A small image classifier, trained from scratch: batches of 256.
Rows from block 2 of a small image classifier, named by matrix and row number. Rows with one number belong to one neuron. Each number is 128 + 32 x the weight over its row's rms, rounded and kept within 0 to 255. All counts start at 0. Numbers have three digits each.
Before each neuron's rows are labels from the 100 images, of 14848, where the neuron reaches its largest size: "top examples" is what is common among them. Only what is clearly more common there than usual is listed. The data: telescope images of galaxies (Galaxy Zoo DECaLS). In brackets: how many of the 100.
# gate: MLP gate (model.blocks.2.mlp.gate.weight, 960x320), inputs 0-106
# fc1: MLP up (model.blocks.2.mlp.fc1.weight, 960x320), inputs 0-106
# fc2: MLP down (model.blocks.2.mlp.fc2.weight, 320x960, transposed), outputs 0-106

top examples: edge-on disk: no (74); spiral arms: yes (65); bulge size: small (40)
gate.437:132128128128128108063157128170128046167128105128128128164128128092164101122155128128170049168128170181136093080128128132137147128164128199128142153128155128128105132088152064089165113128128128149082186101128128150128186128148145128095138192165150158101100201103128184066117175110135128096127230128134128128070128191128180
fc1.437:128171120116096058087128113093158109146128128169187128128092103138162128128128124166172099128096128081128075061128128128143113159109128174128156160128149074154174221128190128091123128128128109128128144098176170121128128165095128128096143128086171102218080122114128143109073076128128000097128187167128153128099154103162128
fc2.437:156128109128164128211128188130115128071180128194122145128128128014080142160086128163072098128128128167145097157190108087128128109070101142105128128147128128176151102156103088095169128105115128207103128132073150128128128153057133146156128128127128128128128118128170128125146117142095128162134123093030128128156157128128128

top examples: spiral arms: yes (41)
gate.717:153131134128163133135101097128081130128143128128123115159107129128103155123175164080055111116099128167052117128128086128128128110033137128132128128156088128128152162109201128096129128128090174072133105128094171128135128167166090079058128094128122139128132113058182137128099128128128169089128153129128085134152116128182128
fc1.717:151090175128128128128101100142123107128128126169138139151128128128114118082100090146077097131128128117057146128128128128081145104128079128139128139151128144096139145095128128128229075109127075128116144134055194096090150196128163182077129128090146094128128123128085128128207141151110118177144128104116108128103106120161128
fc2.717:128139110131152131087167075166146091128060121085155121167128128125158128128128071128128161119128143128128073128128102128096176209146074054101162128143116128148128110112104121177097131075168203165152116128084112128101128131197185104132131145128150128205108169138174067143149161158114142151187128090131184103119128145139129

top examples: roundness: cigar-shaped (29)
gate.426:128137108128157176101103132096122078148102120127078128128216128090128128115128170099103102183091097128133151049115128136128128128128068077123199175087128165140148175128135128095085162112130185128108128128095095079083128128128111128128151128135128128170114209143158082096136096187213164161128157102180128104128097182116086
fc1.426:128169128120096149128108027066194128128128172130128128074128125128128074128136128063088139165123128108169176128128134114204194070140128112103128121128170128169128148177092125128105128150073128128165128144128120086128104147135171109128097178128165126151159090128128128081182156138151147128164199102145089071190059169060128
fc2.426:143128086179120098215148164154111174079128096172096154136151132128128111103146115165085128128156176128152138084099162119145128150086172094123079153137131128108128063103102137086116091152128128128108052104133173132139128128113055128128128135169080105128127059158086073112128128130092128128109154128102128116086137146152145

top examples: spiral arms: yes (44)
gate.645:103165128128089145131086087172162128090140104128149128186137128128143090152107128107100162166154095128178130128139128192055128128128064184192128128113114128166153080086131128170167076136089128169150128069128147128121161128030128128128051112118179135128104162099131102104145147068103128083128128128014128128130128117128128
fc1.645:112152185113184159128114154115125056128131128110186128105128179112128128128169162128151132081152128130154170128093121128128107076121090161089104166128151142087055109128128142176122116103146128064117174088150126136160173128130076115128072103110128184153131103128110128122164132145100195097166175147082059128098101128066128
fc2.645:077143072136128084128068128142062128145123128147128128176133160118128128190128128128090136148178128155179128163155135128120090128139195128100076074161090164103163128096128127145108210139128128131128196089119128156081128130194079128139128137157066194128067128043121062128082128128128128136128159134153128128139170128042139

top examples: spiral arms: yes (42)
gate.678:134154140128117167212128141061095167128128128168150106087128169126128129128197081140083107121150128128098128123150141159134128190128075159128128115131128154144093097152128128099141128076079171147128128191128128110154078128128137113174113128097128109168128135153034150128151114128160128163063107154128128160130108128128128
fc1.678:128128152115128126121116143124092031069160152034128129094242128168100094148114128128111128131128168087128128160059128128100090095128161156131128110128052128128128194154128083155128128181209059084104135139194128105127128128128048113115128102141141135139116128167197164128091203128128128128134102128128151128128123114128128
fc2.678:128128128122128208104141116157067128179062146128128107131101183128161128128151128155179128128128128128128093128135092185098128128128128153147083183113128128080123128108128148169041128119064104133128128178128128128128103128128117128128100103192130183084204128173150108128160155128100113128186032177109128110194128128134080

top examples: roundness: in between (60)
gate.116:192128128223110173153136128122123152079086146091170128121128121126101100147126145156084155073128128123034128128088152125093128128156128131128094111126105107128151190066162168128128107155100153107167182128128125128128128130153128157128138128097103128128128138128079128146128184132110189056128122113128104128161107084175162
fc1.116:128106171128145179055175128205128128128105098094132207176065128174128089182128064181128134157137089105140149128128131128119128066153133169128131163128106129128128238193111150128128111195110103071128128128104128191097094128150182128089177148128128158076128143128128109120128128154144128158113150128197162159116160136088158
fc2.116:066121128131129128121095128128128151087094128128148128167128169128149024139128161128142155128107150109118128180117083050164103141128099127142128138065128128128138110108107171108143142089128145110210103105164128099128021128128136092171098086134128090164128142196155128104128128098142107160161128128124128084061128101129128

top examples: roundness: round (48)
gate.230:085128145128156165128128128128101075138120163128190078110146170145125128141137198110145128128181065113124086161170145146156076128104128103162132136126146125128128066126096145163087139128164153110164104113162128143133085128167093044085148127166128128130151128202102119123108091106104128129156128111128156133108128128152072
fc1.230:170128129128200166089176128128128113106085101092119113084033128128156152110124069128128128131058128170128102115153128148128046117194128128125128129096107074173187128157128128103128128150097207092128194128172097180177159128129187150168156140128128128121111190128128163134178149128092132128086170144128135093128083123160074
fc2.230:155173103184080128166128128167128128128128114128066166128086128095128138181127128196128174148151059093066128088128043128128128129134128169128128189089128094140087169197128126162128128097150128128128113202128105124128146165153128104048173122124128109091128128092176153140135128082176113087186196175082091133099190128089118

top examples: edge-on disk: yes (25)
gate.235:128116120190128186116121128167122071102098148157112128097050090128128083119157157125167187155128106128116049139100101128151148128128156128119112135128128131218128128128116153105128120183122128072143114143179128128122089153102106146174164120150134190128119177129119172128209073128152128119128128128054142128174195061128200
fc1.235:112046128133077197128051078127098156128128085143142138142136101072128128158128101128128128128174176160128128159104084079078160128184128102080128096100128128148135115173128090128128148159175128159145069128105114154183088174159165025079128088146128106111155089157099128123159128128133158055100128119128128189128142105141128
fc2.235:127133090134137072083128195111128176128156097072199152174144126144128102137116107231128107128067123176074145134148094087128128186091106151126089129185180104128128128102106157142128128110131146128099128128134128128122118130128128147098128122098106196128131165141128114174133157093092137128128153074119128159119140155109194

top examples: spiral arms: yes (43); bar: no (33)
gate.555:088147075133149122125184121128120079125100157128140183133128058107139128130128128178091148146128124174137128128125114128149200128166128175079154106128098176131157181125121128128181128135128138128143057128109121110154170090102141208169114135161132076066143128165130090129089080211122151096128128136128077127128166027062134
fc1.555:173128128159128128111066111107107128128128146124110128128085146144175128136095168128110136080086128068157170101132128128154128089085128116150133156121128128166070128130168128113104147077208184052130172064128097118125101183128128175128088207121182186158105101142034128118128205128158079128110128162076108099078128128083043
fc2.555:128118169128128111128156128151111095097128128152128091143128128158118124164128171077133128075128135128128059128124108093084157110179137128105102128128192089205135128136128169090171167128128166112120065150074122128107112086128116128150128172128104128201176220128128088186138137071059088122156134108123085115138095118120128

top examples: spiral arms: yes (40)
gate.527:128128157128095128103175097080144098142121199128088074164157128173101128128091149138103102177141207160162147128128128140179200133138074125128128128079128135128082128098101103128108089154135128151086142120042153128128068165128066134071132173128128170146175173125159128153184151103103158128134153134154125156128122142183142
fc1.527:165128123128085128160128128128108102128070128184063161095164092185045139081093128128060128128128106127128128134096186097074128112128145090128082141117128173108107191128128128178100125074128166128128123092157219106074093128016108151085128222070097177154061121128128121128128160104128128101128131128105128128092149117125173
fc2.527:136125061129200188128118051128127119083128155103169153137154100131159128097128098105128113123163090133152092101184093128098077164128179156128109177128164143198189155128098164148086106128128103158162095128196074146099146082132157128108128095078189130088161141114149168117128128188121145161104137128128130128128123128057159

top examples: shape: featured or disk (62); edge-on disk: no (54); spiral arms: yes (41)
gate.542:167077128147128081166102128128096142128128128164128128182126168128111132136157128131104172128159197128128125128128106128203090128168096113112115218128091103149128144128128077120128128136138126128170128139181123128128128199128128128128053212161128145137116108145182128151208186128140118096128128128152110128158128165145157
fc1.542:067169128131128187105168128105174128151166082116128125128072202168128167128148103091147128177118128064095107180128166176161113096150149031128144175128201105166063140194128128174102165136136128128075134128128128059128117093128128092128060104107128128080086155127125128111061075124121128128128128170128127128146094107079100
fc2.542:136128136131127128169128128096134121144076128194108082145128128128100110128117109082133044117157114103140133099144088128110070070136157145080176092104128128118055163135149128046114128173175218137156156151128128123094128128094128096239077128128144128112128094124141096128128163091143128128166157174092132128092128128115128

top examples: spiral arms: yes (43); bar: no (30)
gate.663:076125069063105176128128080109128128148115067128128180128168128086128124102128128128080117102185155160170117128128184157122128128174150138077128144062136116156128128111146091167128128114206157184125090137082138192108128095109181148086128144094112116097175053062077173084160128128128164106103128127081128128128113128148128
fc1.663:167153128046128128094128128128106128128128128061128177128109133128111115128117128128142128128128128128128128133128167075162096211128128182085085118152128100128128128163128083204128115196128128138130116156142106151128174128131083068128128128148128100128179073068091122062128035192164128100128137128156185128151100150160112
fc2.663:120048160128171128166093126128128131118166138128129165081126128102167117128150129129201122176119128149128085076083128115108140141091128051066092151155116128185128128128138128128137114128153074058143132071104084079137082174139168145048131111103107134157155128142137128128141127103128150168121053155186086128186085145143103

top examples: bar: no (30)
gate.96:112143108168128128128128086128128128128128128157128122138175067163128076091128128128128130108166064167128156145156056128145134132082128060122128180030103128159156185128128128093128082117128124127082128247128128156158128128141187159080115144175128128128149141070110128183121128173102089111108143126128147104128034128128117
fc1.96:127128101122107094120097086128039104128161153128128114166165095158089073105102169128070128084140113128113197128164128128148140066066138078128113092088157110142128128122157109129168168165177096128111128128081165128108145114116159042112192106128128128133126123120115131196128128128110097128099128128096128128173074152128160
fc2.96:126147148157185196128109128057105128119069128079171128147180128092078136128116080121142142128107141141111128126128105150144157084130108128147122113052168152132128128128091118164070072044071128099128116097128139163160128121193128123075146133131095128128165177058090184163095162126128151169128118095058110122097138119128128

top examples: bar: no (30)
gate.548:128128128104128128128192196178137145128091138136136152128093128160117116136051128128128192073126190116128128190155128128121078128121128163128060074080140088128107093081161134107110138064154211128144093130108074123140118102167118096071118128117128128128192172203150128150082157128107097100157087113131080128140119140174168
fc1.548:107128081123128128128081128128098128132072080119063203151140103102128171146168180104123134128128128091110112129178128128131081128128152081188146154164115128128121160112128090128164128128121073098154162163159180128081112128128096151201094198165046128128086128128128128128126181072139182161059128128129128077131094179128097
fc2.548:148090128098170186093128157128128138128169144080148096081105128194153108163099163101128128190093128108153083115102128157097092029128146128114128143128150165179116096170137128087120119094116128103108172128129128117131136128153128128102128128143127128142197128182165151072208055079097103092110127155128083049128146128137198

top examples: edge-on disk: no (50)
gate.245:062128109194128148114163128183114094120128159099170128148140142151208105128128128185178128092128128128100169101154182097099170111091109166128083106145118128100128127079146103128202129106153117157151128128086128116126075147145119096119137116132096169155068128140089163100142128114105183128112178128128157086128128168021169
fc1.245:128151128128201128128136181128100128128079155173168114141122125075128128128107128128128137182128054128083128132073155100128190173100128128128128128159163141136128128113085170145074154128128143158077167115050128128128128124069118105109096128084088132128097160074138157128135175128173128128076153093128128131128121094128128
fc2.245:217156128118109036172095159128074091107150104180129128109162129116130127106118134128117128182128052128197128131128115128128128128102142128174135209161184121106109120128180142128187128140199156065092184099124128122116128109128095158070176128128128081098151087128213150119128128128113136126147168128157137128148148167128128

top examples: roundness: cigar-shaped (30)
gate.658:106078129098099174161131122160168074128045105177128091114128128086138123127140124128102107088128164151128088128106148104106134201179147157181133159138148107128151100128089176128128128153087128128159128173177069138078199201155097086204186120128176116128166128195120039184128114203158131097088166120128110128103128142137110
fc1.658:128149128153082155159173095146102167195136091128125147128093128076111131128128128086166111118155061065128128143117128108128237128128186091128152139128092073067128092128084079117128169157084093158079098050128128094148092111167111173088110128128078128120128154090088113056166095128154182115133128128244128128128128167167128
fc2.658:113220099076128165105087154106128128107142110128128128142141128092128145109094128128144086134161128128145109149128141107128135128153104068145109115172128128136141141226148109142090132128057128154122128166039125208026192161075128128227128134142128101128128211097140128184114100108060128104128128165106128128125073138044085

top examples: edge-on disk: yes (30)
gate.239:105096129128128128078116138208082128164099128113084093128128128085151104153174128152128159095106128057128073116118115133079116128128198143105186060140190192200159112155128119114179106128126156128163128136121172078129128090133127120123135174128128128128184081128128128128131156103171123148168126018102111173165185128138048
fc1.239:128128105098156128201140128130069073117129096144128104046128128157114072138128148095174102173120177083128086128128124158117128128179186128069161128168160105163128137172223128128172117128113140148128141106128130128141076128098128133147145157109100166092145128128159063128128169120141051128038128128081159104151161103073128
fc2.239:093128128101175077090128128128071128178082102147128124148128073120128082071104136085096128128089093128128128188128128111118079128140160168128128128128128091128144128097079128117150099168199133128056128128128109128149102128128125124145068132128121085168040128083128187096128126090128162093128128053187128106116151128101186

top examples: roundness: round (41)
gate.178:133128128134103173128193133168128128082128083097128129152160149098128154104071157128133076131128110128098074135068151128152128122067128128183128129145191128169113128100128059147170119128128128125156151118121128159072185084087117062068128171122143101107157136128066096135074241144056128128128158097081128128076174106151082
fc1.178:141150073215127128128152135049128073106139128174068100196116153188113128067117169155180091113166159128154142117151113100128128065160128099131147128128046132117146128122128112119168128133205128155176176128128128128174172150128145128080128113177100128130113173144144121186093104176147121077128108183135035128080184128111155
fc2.178:090149092129191123127090143170033144121086152128128128146129172174180128128128128092068082071128146108194128146087128119092158128174128078207122069185135193166128118147115128128075128128128128128128216128058135113108089117093128146096128169128112128107151102139083128128128155084128175165128120155139128126075164162066128

top examples: shape: featured or disk (78); edge-on disk: no (62); spiral arms: yes (53)
gate.210:121122137128106128128187121128128109128128128128194160128130173216105128128128076128128073147190128221147159077136011168109128128128128174156119128128175139134136156059162128067170128118123128100151150133130162128170085138094128183165061080093056126128121086128128047128134135128152146128183128128131107128128106109184128
fc1.210:103091115144149221112128179128128128128128163128037117128130128128137107135128183133117125076062154088104128201074179128140174134093110128132187125089038121173128180180138128160084237087120112163130128111128128128092128128128086091128128153108119130128084128143128192128128163148177128179086077128123159128167141079090136
fc2.210:128084128128103113177128195128105128120074188109128096164110128166128110073128102128128119128059128150136128152128128128130128128128055193128103077128108143128131093167091128143128128161053099128131128128084128131091128097091168128161124116101158129147210128118128128154158128118180200128167143125101128163166128097128121

top examples: roundness: cigar-shaped (25)
gate.343:099083108101128123100128131143128160128081176065080165116093117094128128086128123161179147128128127128175087099138128128213206128121191122163070128128128128158114128167113154095196120128054127084183149138131127120096112130110128147081122164155130128128106128156120128087128128128109128112140175170104147101115161105128128
fc1.343:128144128118135098151136128091073083094124111140191198102109107087128171184128084129205128190128104050147113035109143137159128078128128091148122153132157058165186128156119083116173145163128146128180172158170184148128152102128107170080112156128128128157095128098112164139128134128128151079131088143128160113128123123133126
fc2.343:177128128128128128149093086096146199121100123160113056099131173189114111244128128113134128120110056128128133243128118189128128128118128129128115161128141145148107076052190128127149128062099101170080081147128128128128184078109099155108141128128201128101122101097185148159128085100078128120128128135119119145144128128128115

top examples: shape: featured or disk (61); spiral arms: yes (43)
gate.617:128128208128122137170128116157085128139111128129193109128128199124114128095097128128174128076184128168125128087187071141147159058147087183100153128151123128179135128160164042163097084128128128128157087106131095070185114141101128143098147100120128175097133086149128164203128126133085133128200146072076183128128189128143128
fc1.617:076095121112119100106102058125179151147097143143079128128208128144128128053214143082121152128124200129125159128174128105154110128165127062104072120160128073128055081128122096152128136128061160200128200128150128100095111058128152187121157128128103121179128067160105118141106128143157102163107128128128118128128131144128128
fc2.617:105128046128106183128040128093128128128133127130128104128112075162128177187063128128128074128110137075185128062077057130128122062128104128107103128104133190128128128128136090160118096107190128128128118128128088149097152191128165093177080149128128183128146154118153128159166200154128114066163120128128128137133161128128131

top examples: spiral arms: yes (40)
gate.569:128157056103128155160085128137128184128098129128128024128121128156128093128162128129151089121125172137091158188084152148147117101204118110128102079128128155175093128185128128147111128191142154143154170114156175128128128112188156150102133170128128071091128107128128167189050180174131101095088128055165155129128098199145128
fc1.569:108206131162129102160081152128128124128163106149064128073128128104128163128155128128128151128128128115128161128107109121158157128128128130075106233126183122130128069128128154186155108163128128166145150164128039084128128128147124122128128173137076172119089080119128110128165128128083053135149203148122167098079128128118128
fc2.569:093044128148090137084058105128163128128143157107128128086128128156164074183128128205128128128070128166111118128194135128128128141084087129171085100087054112175140072202103103128104126128094117128116128128121154150069128037177128101073098128137128098128128128128156128143120128107128172134128130085128138106128174128128115

top examples: bar: no (31)
gate.359:128152128166128128150106106063128130107092184134128074023120156152147122095096157112128128089118128128128128128096135114128099128062149173128202127109128119140128128128095144166128089128152205095136104156128154108084182129170118128085186141137107148128128131092153189178117148112142154121128144099142128099108117163089136
fc1.359:180101146164128147097126123118129093119173096128059182229128128102128115134128156151140107176157156128099039083128037128128128128128105130128128091114128121085134165192133128068132175086128110128105122117104128081102128162128128119164182128128128111110157166184154144128128143098128091154051068138115128128070174128147128
fc2.359:114128128104128128175111128103132131087110128087145114108128128146128128128128147128146128091087128128095101092128164067128128126125128128193161171146128157189128207128128128128135128088160128116148158205116128164147087109123149128128143128128128144128172111118150095132174128233220128090128128144096168101128128116128150

top examples: edge-on disk: no (50); spiral arms: yes (47)
gate.279:128128128104128128125146124200128159146104106125128110151167186132128132066096128137011159128145115153119167106128138144094128128119113128086062088128128128099090182128132108208136142161073121150133098128128049133205152128127169168128090128106128128114124107091074128093128166128128128135152128172087128163086180160125157
fc1.279:128149128095128103111128128134150109136114100101126090128131174112086167128163128128103171128128129128143110128118128084128128110080192144164130219128165128124112147128128128128187122115128128178141124125219075128128176155087141142196128200128184090120164106123128128064065121189134128117123130123128174128133093167088074
fc2.279:122128093161188163098150118158158100138196128089095115091091128132118128116143113151155080128149128028128174068128115164128128097197153081171128112129124094119120153113128110152128075078083141097177128200152128128075130168131128114128119070128182128091062128099090149174130119166128108145080102148115102115146108067152135

top examples: shape: featured or disk (64); edge-on disk: no (61); spiral arms: yes (54)
gate.512:038171128119105129133080128104128148067159067128152149060128066128104063128166158176128141141133067128068128049181110133118132120128152083164177196128073159146128128111076124074128118166100147174136128128147145111112144128128186157128085075141128128156128128128144177136089128163106178128128106081112087128192128118128100
fc1.512:174128125136144187128168111139111089193131186152137080069067108128197156086128117084143128120168133128089068158120128128128083143128059135128132116133128147142128128128222102169186128052128132110118128157085136124128185128137106156141086128083102130107078248128128106114128128093128162093129156128128098159120120122128128
fc2.512:128153121128128115128194136039130087185142186198070106128128128128135128158128128142128115161128161090199147083129128128159161216128128128124128177128144128118072129196107128180087094128161128150155078128128128128081199125107188128128119116128208098090128128067128128128128128110128070128128128123136128177128128226128128

top examples: roundness: cigar-shaped (30)
gate.469:104117109128183128128128164128107128103109147078108102128128128184093128128096123128102128222128162189113095128128151128092128115128164128128128128112122087070050159122128164193156159128091176052136128128113165107088040165085108103095190096062155128118174198119108133115089128128083068071088128128152136128110128181128112
fc1.469:113096145138158073036102128166110139108152158084141141072128128060079128184165128138128183148135128080116110172128117080114136068098150128130101128060045122154176128080097077128126148094158195219085128098128128093180128148128180138128128197093152166171159128131128122093107128162164097128166132066115118172166113102182162
fc2.469:128163128128128116158147128128191118128157159128091128128152121128124128217150119128128065058115126132128175206128128165165098128231128068128154144199080145091113152128128128124128087172083128032215098093112201167128128156102132104176131144143128128149104163128063167090163166110128153128150084128128087128095087157129136

top examples: shape: featured or disk (73); edge-on disk: no (69); spiral arms: yes (61)
gate.579:128176148080128084109102115128114128128128051128171128158118162185179073055128088208128128158110131148128178196153128111144128099128140159139111102143129127142128137112075128050087128128128128128162142115045128070059171153128128128139117106126128139128128128097166161128140110128159120100192128128109157136168034054106065
fc1.579:143119128109093182107113088206128145111154128128114134097208150038122128154134128128149146128133113128085000128153128127118160108096166128128128131089128128122128124101161128157102131135098128125128130128128123169128137125112128166113128187178129090129128210128128134128077093099055128159064057130162130151083169158128128
fc2.579:076071182214128091161081157076128155155128128098094128134076140174105086089058096093128091180114128142121186128142111118103128138160128117161128109109049108073179188101078146143118081117156128135142128107128128141119149128128085058109128160128076091080083128181128128168109128121117141128184131128107104120128128128113128

top examples: shape: featured or disk (60); edge-on disk: no (53); spiral arms: yes (43)
gate.84:128207089128178152124082128128138128160117116128128134068067140128023128065128128162118172128168110159219042128128070067087050128128128128128108127070109100120128128128105128078128128128096198097152128143130142128128128128174153064084143128100128128125105128092142093104068144128128189148090128113128067128134128092162155
fc1.84:102128128160138101128121128107232136124168128149126139128159108107129192070128154138144128187128128176144130128128107166187116095128127128128128127082128126128109085165128125128199174128185096128176101128094145150126128142128112128144126126063128128194128090128099094055128105149085099096112128104128148128112128166175233
fc2.84:128187132075170166128145079128069157114148084140128153176113112157159084145096117132042128128135177065071128128093171181112170088118128128142128128087103147104163158164177086128111163152097084139128094088089128128100128101134128085207126172128109076156178122128174127128204233128153094112114128097184107128128156087134128

top examples: roundness: cigar-shaped (36)
gate.725:114090123124117130176156159128128128128171107145099124108149128117151119144128128219090180141128074128145151128119095109179142068111227182118089080128128147128148134095152148128149125057128188128149133121128115128126106155072095185162128137128204035128174141144147103128128122032167145116185128114128128153146158120144180
fc1.725:108125118163109135143203150128128105156117090128164207091151079079161105045148128144111114137128163128083128115128114068104128193131115115133134128128094128128087128121098170089128128090206104113096095090079128097128169109128151194098115117093086128128101138080154104187164189185128073153153128186153128150128163120158128
fc2.725:222139088123168128143073093084116142171081140110124154155120122079107122105097144128185143128190071151167068156128128157151186128126117173128087109128128193085128189128126076130128128128138126147183167124182122128128128222111128128068119087128128169166064158128094076148099060128128121128149210050167090126143128199079128

top examples: roundness: round (47)
gate.567:128128211128092100128136128106147128102147128170068124161096128176194165089094173129183128111120082045118199128138128130115128074202075147128128206128128132092101099096142125128147169089128180086138097176133128128128128170095128056099128108128162128089162175154128160139108128128128130118139158128083129103128128128154086
fc1.567:153133128159128128078176128074128109074128128080111101128182128202159083130128128119188057128128150071149168159115128134128098089209148128061175145139134199098116115128128128090128128128163141096180157128128128128128126157101114088112195073144119190128107173125158140145128153128128128119128101128128162102124105060162128
fc2.567:094128100189101130128052142128127109128083105209128191128128122105102129152128137183111128174114144128168128128128128163197123128195196088143095128122118094146096128151052088109138128145128100130128128130128160169128070080120070164142088128115131107152148100128128123113187128141144065138128128063229100084167085151069082

top examples: spiral arms: yes (41)
gate.108:136128191097128172090129080151150162105116121102128210155138057156108156149128061143128128128128083128128043128099080170108117138125152208140128128143081098158091128142122128128134119128121168075210128078181128192119120128136128110101182135159165040074157128150130128092096092128107128104163185174168211158112137138128129
fc1.108:131081128163128087149128128110108198169154128090163193122107079128104128130092138128111176113107000167154128128136128162146128168180150128128109128128175077177092105086076128161128128195133108084128188097128137151128152149128128128128169109128155141109199128142128175094061128128128083107128117159128128101054128194111118
fc2.108:170106160107120128128153133128210133114128128114128096128128128104064163126128148069222126196128127128079099138089095069044132076078128112128158107143128104081128059222099078128115128147184180128059151182156059064157049114100108112128128080128111082099084109154081144128161170071191123128121157128118166195128042151170117

top examples: roundness: round (42)
gate.374:173147128072095127100149109091128099143128139193118065098087166185128122090128089128157128128191049072128128128128128128135149128128125134112128128128156128088062128128148128128181151128210175219128198128128220110119128199088076089100128128129128128128128128122128128179078113105154128110128128110160084154119118112128128
fc1.374:128111167203120128094119128135128099128100175139159159060178088193128091128043128144151078174128116107128091153143117142128062177128128128128120097079130128128138097124134128128136128073163128109134128128128137137154128189128128217128170166191137128170206128101065119084163092128085112163108177155107197128144166069159144
fc2.374:125128080128128160181128128128084086128106180086128128188128161128221128128117128128154141179146132153148072167047114093111128106128128137109194142167171128114153103128159143086086130152142140164118220091101147128143081128140111083157136135136150204112128168142051104140155128183093157133173128069128128117128128061188182

top examples: edge-on disk: no (50)
gate.46:095132112128127084128128052097114128157116128114138128138116150128165128128109164117056173128171077128144059128094158179128165153105185128106128052128128171105135068175128184128165128085128162106166107193179081149121113112195160128170128077106128128128191128137128153128128093128166084124106143068098157097072108128128083
fc1.46:150094094099147128128128118082101152147128107119069070128128114128127128112100128173097128128122156132128180151163072128128151142128094096122085194156173081120117128128141107159128081134156158141084164128091171164053128154005128128101131083102128113092102128190128062184200128138128095216085128124148106108134097128079128
fc2.46:061103128143156128110128128181179119117138128112088153080132116227146207119128076177128097059128069151128163147128140128151128167098085128116102128160122128065158128116073113136128178150122166172078128128083144128171128140159124128113096052118101064121192143151128171088128128175050128139159109153118128128113079155099141

top examples: shape: featured or disk (62)
gate.338:128128128128156128106128130128128128094164128128052094060083079106128175128128164093127108119149191128128128128097161128065101128083045128117142128070141105128128186128143128183086128162067212152157128184139128128142149130166098053122095128128205126128111122128161118085093126128148110109128114104051110128128138117127128
fc1.338:165144156160128128128128128128170103128128128128128136192128158128126128076077128128159204128128099081128128130168095074128159076193128128128151134128153112117128128150144128177135173128128128128113088047178099151151152128153115128128071128154124128128128128128130128115128161176104088128128182103169114165138116095179167
fc2.338:165128051154115128128089128094098174100090128143168095103155128159128118128128128086099128115149132128122144155145121156128120106128077081147164199128162130128114128152078193128230128128128128128164196095154106110128128153128085128128163128065108143141128128159156146128183115128128128128128124157116186166108179070113050